Weights of a small multi-label audio tagger.
Model: 6.16M parameters, log mel input, norm layernorm, activation gelu, layers 16, width 128.
Training: soap at rate 0.0015, 3800 steps, batches of 48.
Data: trained on synthesized solo parts of chorales (CocoChorales), 39062 training examples, 4.7 epochs.
Rows from block 9 of a small multi-label audio tagger, named by matrix and row number. Rows with one number belong to one neuron. Each number is 128 + 32 x the weight over its row's rms, rounded and kept within 0 to 255. All counts start at 0. Numbers have three digits each.
Before each neuron's rows are labels from the 100 clips, of 14976, where the neuron reaches its highest value: "top examples" is what is common among them. Only what is clearly more common there than usual is listed. The data: synthesized solo parts of chorales (CocoChorales). In brackets: how many of the 100.
# fc1: first MLP up (model.blocks.9.ff1.fc1.weight, 512x128), inputs 0-63
# fc2: first MLP down (model.blocks.9.ff1.fc2.weight, 128x512, transposed), outputs 0-63

top examples: tuba (100); note G#3 (95); note F#3 (37); note C#3 (27)
fc1.332:088138137061187063135147180167122189149144146075096120104100052087143100116079125116125181169115169157085133127110129164156180161142170139146159134107121141130141127098184120157165119068160166
fc2.332:123065162173071119086122075109103139067125147165091153128136167102123114101073110115131147179137110090141120141073163104177163113039110159179108110113110113145129101139038089113168173154130149

top examples: oboe (57); note C#5 (44); bassoon (43)
fc1.276:159074120203086158101094154095153185171189124158145177135084144077148110116120133149095136110143117125147117141063095138118134117092107112141155130158079107162118143082141162146119137134058116
fc2.276:143119091047197120095163115133112073126146119125134086134218096116193149114101064076164141088124165120142135160143158119109134194126096138137126099152150145180170056140134123129127104141147137

top examples: note C4 (100); clarinet (47); double bass (28)
fc1.502:110131093111094125179082115170095213115131110171097142102093062158065109138104096109135123124122102153151165148126157177055110126104140155110070184141155145153179151143141187060130115132153151
fc2.502:051116129142184084154107160115125113116144122136072098167101115123144136204086084152072138150164116152103176154117148135118134108178138091146157093114136132168135107154102208147088178151085218

top examples: double bass (70); note C#4 (45); note C4 (34)
fc1.153:192156099103133191140120128114186140045126108129116156100096164072164099109165139153126108117154149130139102130163121132128227139174132121091101140139143120102178110094151149116134093152092120
fc2.153:139120128142131135093124107125100124137133191072158094073120136154154159158101167166154102151097077127127163093113137102109086120098102118135164167101181125125090084093136118107092159136108111

top examples: note C4 (99); note D4 (54); note D#4 (41); clarinet (38)
fc1.290:115124122152128098158094133119131115158116147164145086114139093088102135184091094075085137165103088138142115078132117167096104158142129085110177075096132092112130114111129110101148148152062175
fc2.290:100071152086152122140106161116111158153174114179123163183147168088125065175141100103108071132174155100084123152099125155122156147089131205081092112133078148124120082114151162114151168135117132

top examples: note F5 (99); violin (76); note G5 (33); note E5 (30)
fc1.267:126125141165076074172125146194133134074100157124097132083099169182075124077116165162112157136147110100154096121103086176115143141107154116159162103072059111144146181071172103136113124128113124
fc2.267:065143152091149105107136108098113185129162119133101136167193114108163113168162119099124046144110118168161089131185163152097112111095110111109178084166106178089090058164037090091137109139133140

top examples: note F5 (67); trumpet (34); flute (30); note G5 (27)
fc1.294:137084158209107158104161110120135180092104133090135115107136139163162102105107153094100131109070084128115173132138153167075182159139194131150170148148122161179177081160122077108162145140151136
fc2.294:055114087139165109079097177113155124134167116119165105116137163132108094066107052159096130116133155140141113139167163118115110065179153194117146150131082139193160128116105078134119145170119088

top examples: note A#4 (100); note C5 (68); flute (36)
fc1.324:179135106171092081178176104061126183105103089087098137127118143155153181136088117147163172076128126155106105102118146110155130069097118102140106120129111132130170116048171102098166138135093084
fc2.324:119107087075182169157093135121145163108131128156107056119128163117101087144192195156143165175213119143097160164151100115166176148123160104118119122092116138141100094151143084168140148136067127

top examples: note A#4 (100); note C5 (69); oboe (58)
fc1.239:128178084088070118114098093191126123104069107083142079147119118107144106132109130128183127149163141150177096166159103100114122093170132142153102073139108118106148152093159091130120164129067093
fc2.239:199112156164125052150127134161098134119128138147112094126110150128113129086098147118092100141154082114068164147040137155178124120191115163126127132205116095109160176137118110131161161126120114

top examples: trombone (90); note D4 (58); note C#4 (39); note E4 (35)
fc1.112:134121102175091174131113088072137114140093124124145096128067117125125068150118076140167131093141157139137115147077078126143166129182152122151122094106086153107166132100102093135140176180121146
fc2.112:122191167078107170180116208140140073117095172069140121137129086109138169085149124164120132121158167163142173156163112136105175153118102212106087190156185165115134153106109159134129118141137098

top examples: note B4 (100); horn (67); note C#5 (30); note A4 (28)
fc1.297:116151123187091144177144115149168101081100080142117121165101131110082134166079093083140125171073091163137142119145150099136164099131099169098130070098095148104110113110149135148054123149099106
fc2.297:153105207116130079087158232139102122121149177118109126123190117088098176105147158100132166101103123107109121098101118119140047156106129138064108176166164122154111110142136111121129192135124135

top examples: note G#4 (96); note F#4 (38); note A#4 (37); saxophone (35)
fc1.102:148124143135086088151132125114159127151104166117128126117167185120130107109133104045149123097096164086112168156138193128168146138131099084162089102130118105128089135102117151133123081108163149
fc2.102:099084077154223147091081178139142136145165077130106106128131105150086148148112142198115135199174104155118101113153076129132129144077111149080105155094109168080166110172157143133129132129092114

top examples: note B4 (100); violin (56); note C#5 (48); note A#4 (34)
fc1.468:146104159162155105088182126111149155074072070151085145076166134125092142131127120107176097104158127099129169109071114116154127103145151134191087141098132161080169171138182163170114172125155162
fc2.468:147187127169164109115128122190105168139089113073112172111135124160129143142191146147086140128134177156123142071145113101143092115141113103083172136162113201164129110105161087084087087133195130

top examples: note A5 (97); note G5 (56); trumpet (40); note A#5 (33)
fc1.325:100131159114107129099099106158156171137164116116117163112168143111173162138126110078118140111102133043154173068076103058114154184151109103146132164077102094172160107112150109160118127150133120
fc2.325:157125176095121144113170139098122175118157183094044153105082069154117127148096110141096136127185175187216130135082147162181155076151121126139133105135121120146154192095168105100096111127129135

top examples: note C#4 (97); note D#4 (27)
fc1.396:097112129116133086115069121031087136138120091083149153144133151042114126126137179137172100162082090088082173118152110101125153060089126097056185080089120160132145148155186160090147137177154132
fc2.396:174158128106091133136168152151163117105078101096150107123105112127083192092144130135113156073084161179194060098058111170150126147189118118160121147138124117074091150145154115090126102149167140

top examples: note C#4 (87); bassoon (58); note D4 (35); note G#3 (28)
fc1.430:114118128117162066118082199116152108133160123152150147190137075083105107139152200130125132192065143131187118069171062130110155118118123110104147146098120113159128134106171128126142082173082092
fc2.430:111112151158101143129192132185124103152133104132144127116091118096167170106148187149100134067098090114114058178121198107114123106180121148114128165116117110082175101137137139115123149150120110

top examples: oboe (100); note A4 (60); note B4 (41); note G#4 (35)
fc1.360:111133137123163113138165157081134183152180095158124107073139166107158135100140169089131180137136165113123157174189080144150103109143137072150073095110083151110076086130102046141136140155120096
fc2.360:116118133145155148146143131123141091146176105092065152158093126121110136164099080142135112111125172080170126074126151092106154107162144173171166122106148113155085117106182125094093117151153078

top examples: note F3 (100); note A3 (69); note A#3 (66); note G3 (53)
fc1.148:094167161166055114134139144092103096154135080165130172063138108125123142147142124134097133101098119110115194143088126106146128181133069092158153095143170119178119148094118082127103105175157120
fc2.148:119072126121146171199162115098133154112149165106096141160130173121128155179139114134085099127158188126191159096081149059135201064136132186101151142081106175130091165116110156159102145133060052

top examples: note G4 (100); note A4 (51); violin (38); saxophone (26)
fc1.412:126149192135078104104122138123166131163119116151159086143091130155167130104131112112145104133120131130135168070134091157125175121163097166129111150077102180118112153126114200088162156156138116
fc2.412:207116059126141095125148123098098144158145149119119158134139067103089085143092159135145098102109137117092111176124154136065079162098078140106115095165118109076161080157146099136125152118162121

top examples: trombone (74); note F#4 (45); note E4 (34); note C3 (25)
fc1.56:152113160095100165086097132121114092109134103083073134132089117120073078118079092118182173121107199173076141121157127165103162174122135096158152110100073142150198128111109112130076126117138154
fc2.56:091165034170155139194101176104096136126089147163158148077142104083172168153138097097137103158174091115148230134127141118144144089160102139096159037128117120149145111201110129075094138128097138

top examples: note F5 (97); flute (72); note D#5 (58); note G5 (49)
fc1.362:101124130155109143085158088119114103145121073108097170135189135105127140128152109082125129095146117130147090099197142105080148079131143209146144122141125104147111116136153138125139118176103121
fc2.362:144139085120125064121143140123088176147092146153143152095146155176109113122135152159111139178185094170102132152177122072101131106196110154107136156119114188152168105111124091151072126052117119

top examples: trombone (83); note E4 (44); note D4 (38); note G4 (26)
fc1.383:120161181141151163180109192124135060110096126107127089136089193098098154117104157174152145105098120129134153127107126137135087199172079113062121140145188185117100151160082143186129090184106126
fc2.383:126121147074110148122133116082198141128132123164130141116118128151096105151119138121099157114190153100184120166132121068074113078075107130150116158140148160127129133066102093133131178123142151

top examples: tuba (61); note D4 (61); note A3 (37); instrument: cello (32)
fc1.55:129124122126082123112129183156159106140122138110165153188081099133156113157110131100195057087134137181117113161069086160195141168158163058158122113077139134121104090139088120148107118161135105
fc2.55:073139106183167113141109103129083146118082099131076129130174080152093144087179046115092143151113195097096126062163187094081140103113103150103129107063111138118157134155172161127101083095145167

top examples: double bass (95); note A3 (64); note B3 (41)
fc1.198:165161157139161111104149171132080092137156141140144113166153163141114148134075164095156133056096164068145135151105133086112177087173111137131101166105126170173146135194162166077145141176127120
fc2.198:117075146035104146130159122110110138093135125059134169087099115090127124155127118177140113108144111109138123061117100155133155128103081102098158130153112066086146091090074129153109115131144106

top examples: note C#4 (96); note D4 (45); note B3 (35); note G#3 (30)
fc1.67:130140069146132108125118114068068089157150102079106077165144174063092103139188142111105073113144141064136148096158131113102153154091145161128089110089121181121150057080152130156121125114106135
fc2.67:162123151120085120149086124162126124137127136176143123087126182166156137136079152079123139132066069201142127111143119104126153081146129087104163090113079124149124145074092143133111143095214140

top examples: oboe (92); note C#5 (80); note C5 (36); note B4 (32)
fc1.111:113203103114157106141177151128107117110150153186076100081130080100087180111113131088117137121148160073129101140169142177092114108092120095205123092140198131097185095137165115163155142190138126
fc2.111:110154124130131176098107110093110131111087127083172158148172093135078078136114141138151201164073107124102136136127099082124100131112110132078171197038111152117107111087156116181098136087150176

top examples: note B3 (83); double bass (73); note A#3 (31)
fc1.424:169197083163116106197201175078088130098105131120138104126110122118168128118072136094173126087110111114106119180115132138137148114175128115127113108081166117100174139120122101117136142194161135
fc2.424:102083133080098125122147112155114123150123128058094108120136157167123126139178180138164089136113180113179172070096061189114135120130093173074104139081119177104142098114118140147106125088125139

top examples: note A#3 (100); tuba (82); note G#3 (28); note F3 (25)
fc1.236:098143130113096149106118190138132102123112161074160150178141091126161168156149177068126146139112126114130106158128105060098160197174171142167135126116126144098125158084204093168110147115125139
fc2.236:178080159198147138172087072163148195146108107102101180147081126149134122094106136169081101101195151118107144155115154147155075095120132139157161112147145088152194149130130150113148140146059120

top examples: note B4 (100); note C#5 (47); oboe (42); note A#4 (42)
fc1.503:148116106153168075136174124128107114098109135113062111137118106124067164112172149121166120175166143098062165124194145081084122109099098141093117151126155194138134181072165121130075169143176194
fc2.503:097153113163165129125165174156069161074103127155139132090179157150113118150106098089068185135132103127093091129126084136096159111188107141103171124118055148173178140126142084115063140064146179

top examples: note A#4 (98); note C5 (46); flute (37); oboe (28)
fc1.397:103150067105078157189195145082140076130109165126122127099081099076185120158100093131135180126088131129111075128131169179061137146133143170064102153143114147081142152111189093108114200096136146
fc2.397:109124181153123101114100110092112125121099093098145120126163141125123121153171097124156067103251117165117126129158066100155126056089102130131132096095132122179081134178138138153140150150094147

top examples: oboe (63); note D5 (39); note C5 (37); viola (30)
fc1.490:147130142149128129121156104169080157102128146091111125082120170167147150079133084118117099141184119110146185156052157202133112159104135150169122150083115112095132155157095094169100126186096182
fc2.490:075144103118087102151118164089180132101151101124122109144149096121116127158141175124088139079128110128117178125158107109148141118136125172095169127153140136182101145174135166070159086150134139

top examples: note B4 (100); note C#5 (56); trumpet (46); note A4 (26)
fc1.193:066155093141115075130085128163128112107128132154162176141158131136152122087062115108141190141099121122156147111146147107135141091162112100150104203092069142159132190156202124099097197138140129
fc2.193:122083182128109118125153105145187109117024113148064096137160106150106129108133104148133100109108107114098124115105130139102046097095121112137124133104155146146117106118086123169066069151176134

top examples: note G4 (55); trombone (49); note C#4 (46); note F4 (38)
fc1.5:135160130112096194089150112116157150069091083135129081104087164111147114144147184174091109082131158165152213104115155097091119124108140158115125067137154165158145139113107119092147070112078139
fc2.5:137073094144154087131138140089109115132153127136189181179154129126148149109133138074138118148172092124068125151135098175104194116139099065195173227114152117163122086141166080104118164166194128

top examples: note F5 (100); note D#5 (70); violin (49); instrument: flute (28)
fc1.129:115108099144083065118118143130137165118149094118183093114071143133135133112159080124096139135121141084139087103091090116089163101163123080162178168142133159158138183151153143076147121175127053
fc2.129:107138097131077104105139112102147126148058083059130127117151151153128142139100096146200104128144133157134133101191133115115157112147133158197180117113091186197111103162167116137177150156129122

top examples: note A#4 (100); clarinet (51); note C5 (47)
fc1.94:081125092169106090185176078102114116162134119126141113117168144122153084164128155102121173160182135128137102116167145154087102112085103108132102082085124140077155126151170072095132163120093029
fc2.94:147089141143104126171135150129161190170117201119135125142137153125208185159106144133155174136174101153121058107146161120136186104129113158117130109118123113120095165125114146130101120112131122

top examples: note F3 (100); note G3 (60); bassoon (55); note C4 (44)
fc1.274:095067170152102135087198089085086115111131069106078169172154122146117197157098161083090151138107184160111161126111093150167134100139128146109146172154157085100155175123147074155119135122168144
fc2.274:169127140111160098098153094095132098093139206089085100134165099117080139103114169151165181107085094139169189160126138075158123149117128151101095122115127198174134126153090122111082124155101133

top examples: note C4 (100); tuba (54); note C#4 (50); bassoon (41)
fc1.483:088117112151122166161073153158126162158152115073157129116095119094106112155162099124169077091146065120147148150151099200082115135105117096137120068082069082158085144108067124117111121090091118
fc2.483:143110128143105095102110101118108165105086140152122146146151108172111141103106126124074148100142217117119094101156132109131163158145128178132130180123148155098129120149149165140081119089132152

top examples: note G#4 (100); trombone (44); saxophone (32)
fc1.95:098060093174109152130109179126181149143094128135183163134116119140155130094074114142160212111093108106167187169088120136109194117165079140133105113113145126074104122161168112121074163069101119
fc2.95:062078144137088171133087098110161126177144216110118085096165093115147154126071154153147151164128198150102098107119149081134100133108134097127147162105160125118113199086135138163109047114114108

top examples: note A#4 (40); bassoon (38); note G#4 (38); horn (36)
fc1.242:098134151131111150093081074121183143123105154126102064105148127081115127162078203112115128108092129182130143153117113088158138124129119140120173117164132159067071084095135169166170116169123110
fc2.242:154105154105122129135147150167109078117168148172145178161116156181157117074057105097149182199131121100143088132126116165054120127065159094074154087133139105150109119143172128149100129073174135

top examples: note G4 (97); saxophone (42); note F#4 (36); note A4 (35)
fc1.158:141094082149125140124146134125173053178104113147111138159173133113190128096115111173100153123085168066097148127107168131089113080115139112100078125118084142123104103166155120109133147154117080
fc2.158:130101136161078115070116119140123177214084160138111142209141151107099115125162082144150079102123123130135154180158127148117169085110033139125128132055218133083090108120079105147136112116173118

top examples: note A#4 (87); note C5 (47); oboe (35); note G#4 (29)
fc1.305:056105147129124136152169140082094149141164125137125138130168143117136093148103182121157164103136118101148157156124133075157076077151131163199076103095109148095071191147164135157204142137130056
fc2.305:097121118077138075163144147164118106110138087111137158114107092144138168128087134152130134102214178121114120093156152070099152173152144161110118122158137174128166145097115128150103148119119081

top examples: note F5 (91); violin (72); note G5 (64); note D#5 (44)
fc1.42:139136127139093188094124137120131069164093141091093124129119155072132121069116059164110210136126100128138168110096149144116088103065072134106213146146103193109113092097148098085120149137111158
fc2.42:139113111114156128120118157134164134088144167202162137155155136157193117200123097075139089087177121090171106175091100145142096170162137158163146128130135111205129133130079140173140147205146177

top examples: double bass (74); note G3 (40); note A3 (33)
fc1.179:160108119147060138132184144153150166123134125134085106129066100111164080080111078135173149105137182143122094136171127162103158150113097073115117175052077146135093155113149091132156119126133143
fc2.179:111152133099183118079081086110071104039145145117132107160171117164138128143113162098082067121152086099086180144110072112132132109153114106141116151175146138132118096181100083154119077134177134

top examples: tuba (100); note A#3 (100); note C4 (46); note G#3 (44)
fc1.68:110104084086111156161117121123094084131125126095107154123182115130071143098164148101108160134105128138124115066152198120135097187178156100207148103175130101154171089065114136114177121098089176
fc2.68:135146114144137140068093076166174114103137098120166142164117090106148127062114102139114130108138146066071149130103115124073168112153125168104105131150127127202111183157137149167152165060132184

top examples: trombone (97); note F#4 (66); note D#4 (44); note G#4 (29)
fc1.445:093140157118116195115086144130145095130143126069140082151131122097085141127074164080070160167102150121119148134146176093126135172152157109116141198121163159113168050095160084157099127173166166
fc2.445:124159133115092117143124149058148128124105163218101201101146127146171102181168137145174170096106139130158130158108089172098163073115116207156117086154131151198155143120137202117121119054130136

top examples: note G#4 (99); oboe (69); note A#4 (46); note C5 (31)
fc1.141:145089071172132113139171140077094109114147110159135109089139113116096091152116122073135140149113152171083131122122097161121136178074103098148066118141108140135109159176094093117108158134116104
fc2.141:126109156079178103158061125098158176137144120071112120102123162111142117106083076090095139158105157093154066141081165163152101126112129095142194078072102140120118157154087106092141157091125147

top examples: trombone (88); note F4 (56); note G4 (43); note A4 (38)
fc1.263:091090181102085182110125155139136138142160124130182152159095187094162144113157145131184103091175148112122145183071126144164080142080101086137136123191121105133144052081092051125128119171103128
fc2.263:132141055132170148121078134092121129088121172121088159082135109206094103120088117106119165042106115142092152108131141114101188106180142159150146159121140174181150138082151145123071115093150132

top examples: note C#4 (100); clarinet (67); note D4 (35); note B3 (31)
fc1.482:141175136121112159153125120204094090122133107112144103180155120147132141117151151122090122160099074092120118092153094130112159107122170127105131135057153135131108115171164103077101123202148079
fc2.482:114127086129174123172056195131115124091111079123129118092092119074108133171118137118135144161166188152121203152152115150172156127160147105103124147142096069160151095116139165085114115107127134

top examples: double bass (59); note B3 (29)
fc1.268:129108072108088156098070105105128147117122166070141071125167119075105105090172117175154049135140124163114151177158102178114133112159131147111109160106108164157168133071178119152094160176176132
fc2.268:185160176099113133113125131158082130154111087118192163181139126207128095096133116126096186075082069135111121144164120100119155225098153113109166150135159148122130205157127133135148157116070097

top examples: note F5 (96); flute (83); note G5 (54); note D#5 (50)
fc1.143:089094152135127135129139094119170132094097134045129124140113094099121115122116109083123154180085130092126058091113102150111120120196155123189088135102083197122170097178135194103189109163134129
fc2.143:136117148124086125178122159161162175103106162092189119122126116106138150114171136111135129079144141125152123087143157103083133090173148140078180092086093152162114094116137088117159159125146155

top examples: note F3 (100); tuba (50); note G3 (42); note C4 (38)
fc1.249:182049143039113151165150090100128094067068132078167105097095136120086158117073093121092152160087125152136157167125093140082119145107127074112114115141184144143146156098121102154093117156147194
fc2.249:151113159207108118097172094120104155148143139133128150122102089135121151069072129141147118091166111179139186106099135096147089146130156168129142156099138146147116221088167100154114106123101096

top examples: note C4 (99); note D4 (45); cello (40); note D#4 (31)
fc1.405:148166098126123097158113131151107149092157113136134158109093118089095145107085131167115101100101051131129135095143152124156082167073096160102133112086152180143078138155131151109133151147130106
fc2.405:116139100114171074167068150155111132162114100150075150101146096106111110122174115156065163143147165135073154134182114157073109170120199115165122146120140158131143121158119158081083143094150159

top examples: note B3 (100); note A#3 (51); double bass (29)
fc1.124:152113196124067074135198161099100086154085162141140100182070106119117123162104198094143094176118126132088117141127069099149201135161118150086110091116131125154092125158111104084095123103159121
fc2.124:101118168137047155161197077151106133127170094136132124086157106070100136150156093105114148137137159133119112070126116128077112106167083181127130103122100119110119089134124143053109146172131153

top examples: note B3 (100); tuba (99); note A3 (52); note C#4 (37)
fc1.228:111122120121115041130113179098179140144094136080092136126086099119141090112184129042171094142141147114096187118142085117146130142132057154116103172143136122115065140102144077103055100098169127
fc2.228:146109184121096158106156094122050120100119143121150102086136178141148173126105096060083161109081092157132090173075139095091135113135181170146061082084083144100210138149145180064132178134107127

top examples: tuba (100); note A#3 (96); note C4 (50); note G#3 (47)
fc1.411:127144092147159105094127107190051090110153068129090131189083121088138140135124089121110123162160151118116142169157113103124038152146120144170081090144123095112144112098091187162137197090147156
fc2.411:106089117110112128148095128071129128191115138142127085148110117126182130172118078140125163124117113109045078120071194207086146171154110089144159162131107105107186123162100143102144099111123118

top examples: note A#4 (100); violin (65); note G#4 (50); note C5 (50)
fc1.370:121228153125090136177144129153158164057089128113102146128043139101166111166110148147086102155167135202152104139128122097108073115107073121108133119131131116075126109109169160125139156139163142
fc2.370:097072149150150197167176163091130071129124173121168076142139124084157117154121103141164152105138153114149102108097097162097132141093178209139167157165099191118095182175082115187090137138086133

top examples: note A#3 (100); tuba (89); note G#3 (52); note C4 (27)
fc1.357:036092169168156105188113071066119093138124111097129138149103154173159097148121131111149105136117079134109161107134182104074091161121142122146114147119168115168132176134135156098128146122117170
fc2.357:112124062134146144088100178122197156094140120179128072138138113109094179118139129111143081133145160195112126163102113127131127129103132115162219160121163134132103117143146128113103134118155090

top examples: note B3 (100); tuba (49); note C#4 (43); note A3 (34)
fc1.189:108189126179138142164175082085076096161092121120126168140128133085123111194119105091135121193113112196143130140167061111105155125094108103134177128106088133153151106158136098094119175116118151
fc2.189:136100146101126095100117186182119111127152109143141103114143110158110119141116108074083240101124160107097113116117123152159094108158127201091134149151092104089126169168128146161132194142147174

top examples: note B3 (100); double bass (49); instrument: viola (34)
fc1.230:130127128094127135202174160136046162093134123147141096149132128094163082120115118166167138142172138148136075151112172152043147159151104185099131191157164171135143124141107140155161167164133094
fc2.230:128177157157095118105149129085153113151150133092125157155117146159142137210150081113131151107134089137076134123157123135141173119106068089131186161154144136117134161107133156091150095108094197

top examples: note A#3 (100); tuba (99); note C4 (42); note G#3 (32)
fc1.196:068109125160183171170132159197071142082119099111139089162067055119104155107110155133139139161148145101083111090106172159117063125197112141143109134164178135144140152095160123142166175134104138
fc2.196:106122120133069160127111101115160120091144141131138133169131176091175132051151141155125090143166124152099105128167153111118110134192120184172116106136078108164180155065164132079142130083140186

top examples: tuba (100); note G3 (62); note D3 (47); note A3 (34)
fc1.226:163136113155114072148132122162111131155187086077125138145075104112169106138117135168127149126146142172136142149069173135140169110218152113190169139098145200141191146106105143136104096076102142
fc2.226:070108163144060125078167152123086094091097114136139105161137135125080122124065099143150118114125087078136160161121159117111128153125064218168128136152118110042204084165111113126170137126121115

top examples: note C4 (100); clarinet (54); tuba (42); note D4 (36)
fc1.349:080066080161110190177102164147105216160150088202117152130108142122116101087096127128143154164139146164104166138099135147108135120139148095103100125068116123096144142143143183099131185165130158
fc2.349:145096110150178108096090118114134130113123116082105054187122088169160130154167153160108124064132113086129138109158145136107141089095139094196096124075144091144131091144061127129159151097120151

top examples: note B3 (100); trombone (59); note C4 (43); note A3 (35)
fc1.251:152118142134154101147160114123118091108116168098128117138126094079164084192164124101142154107175198107106129127099096094183130074146114192161111100144086141155116155174162116104193164113150112
fc2.251:099196117110067117103103166180147109157119081115103127128110138186133139159144092117125116165193109192191105104117134157099169168112071120133144145112150089106135162161124155150116101142082180

top examples: note F3 (99); bassoon (51); note A#3 (39); note G3 (34)
fc1.160:141119152123118072113176110156098135059163150112141107140090101114150167162124108137131173198172140118132132118173134103127155119201121170115125167101142171130098152148193102144149126110140133
fc2.160:108099154109127094109150081116132109159089128168105100081176082158076102157100155132138117147144141138145120160138130131143146191085100113082186106168146136153156113133129102143062125132146174

top examples: oboe (48); note F3 (46); tuba (33); note D5 (29)
fc1.451:161101167151085154091189122132127104114097067145115088121140163134191132119102130102109171066186114116142158126101114113078148168096086127157136164153113144179157126120108128102130043142046157
fc2.451:123150096079217163129151152125094070078123172109119133110155095101111175150098118140156179112150133097071195147115105155168147132126138147149159137161184095154132147107093113111103087194107128

top examples: note C#4 (100); trombone (97); note D#4 (41); note E4 (32)
fc1.48:127151140087093198127161090094082154121153102101149173090118159116119103156104188091143146114078134115088128111129119161121094163101158150127081065120166147162153074162138111066139161156059125
fc2.48:142092085128143074174100187116185101172101133083145118156155099171133170140120087080119129136197131099186163128072165116131119075120100096093143161083109155088126151095148132112077095102193126

top examples: double bass (75); note F3 (38); note G3 (33)
fc1.100:094124106054113136187078215087104087118117072089103165114140128091149128142132102137150098129141116041093092155108116160133156082150091147135132105138122168106119126209089134145091114133174135
fc2.100:196100107125139128078157119124116094176100197133149070118151101114131160157152103098140137052155173184112130110155085092152129169128123145153193121139111181113157069047100151110164142179120116

top examples: trombone (100); note D4 (59); note C4 (42); note E4 (40)
fc1.431:101132157064047154139109123090184128093101130131072164125163134088150101155076086096090153114181134120118101155140141130165154085119140081095134129121106112143121125086124166081148183148179124
fc2.431:119139076198169136097118135100139075152204157154174124093148199114148160072147144161185104130103157134122181109084116114099112161182096163150094105091067163158196137125117087158134089119116123

top examples: clarinet (100); note F4 (59); note D#4 (46); note F#4 (27)
fc1.381:103117102126158129077107109166146115130110117150110089096095111151120146077147158100123085131173156119115156112179147124095114174181148130200150096086069115133120177086150120111122126165091166
fc2.381:096132106069083154092181130119125091101163081154138117119096136148139133132143135132110164142123130106191112170095095151169127187140134087168179163172098130144114158123121126097158164080143155

top examples: clarinet (100); note C4 (27); note E4 (25)
fc1.338:154124094111185104125106144154141117152145114157133091075077181133161152157144148057099102054117174144112105158175072150086128178179176106125105110045052109112080075112084075161110113145167117
fc2.338:102138174075139113107122093112138150138149093107130128122088145155115153087103101159105061113126089165156153112180101139162135078080107113143132140155114140118138169126118118044059172147123135

top examples: clarinet (94); note B3 (41); note C#4 (35)
fc1.35:121158094155148100136089157157082123176108161053108155202096105082104109055136137081140093126075077118160119168089146132116117153162084128181142134100059112146095146146161127116119179125127136
fc2.35:128089141085151159097131184134152126156114115153141109116131131149135102190121105169099090103108116118125067140120107143122094064114127146127148127215207105077176133083094172213090102121129126

top examples: note C#4 (97); viola (42); note D#4 (35); instrument: cello (29)
fc1.206:152127171166088120182070147088166167178094142089142129071113136145093178136110059135112123181165068053159131147142155121107099199189136178039091118122132049117099123145155138124084130119156132
fc2.206:172126098143133129132117096147133108126145083151123131130133134095180076110139156178102153115150103155140104156122067119196192069061207098089134076125190158127115167106172118089108130122091089

top examples: note B4 (94); note C#5 (32); note A4 (28)
fc1.229:171110064144111141113161091108108114117127126125106108099141150086147145083068116159086160133163103089185189108180140106121129122169139124098132142164131143135141169139171108152173177132156067
fc2.229:155114121138160143095158150145117182135097063158117182104133098185089175101075139111150108127107107171154078138176215131152135158098115138141183139076121124062127114134120082148105104104113087

top examples: trombone (96); note D#4 (91); note D4 (34)
fc1.435:102171074169089139122110153089139146150095177180143090142129157072146150108114149105210129129147088129173145117177065104077076129132180139069110123136085147078169083119079148081074161134153096
fc2.435:115156123105110172135149121066123140075127135117165165129087110124125110141121161129080125143132120106190162146125186163131200137132138107091134088171121156197156107175116096114171156126140098

top examples: note G4 (100); violin (46); note A4 (45); clarinet (41)
fc1.4:102177189168072082144120111157147133138109103099126129140156099100150164149168161126157121159085141140196127106143117144140133166129157133124128166085131128120153113163116136137111194098122186
fc2.4:179106159132154110187137122100139145131154076164163110127118111154078148091178161059173155154102146148152159116045134111179191149131117157127124070140096095062156087154162136088202098117087070

top examples: note F3 (100); tuba (85); note A#3 (47); note G3 (40)
fc1.341:140079102113078096169182073153141126139133118054125107117099110123097129127124120188131137106149149133144195157153168096121089167128122094071093127132109198112102108110155130147123113091140106
fc2.341:143092101101069139148171080137102072107093170110119173117118104119163151171085074161129075113159112132169145130142122111167148194142096094151188098104095179121053149117086118121119105118103096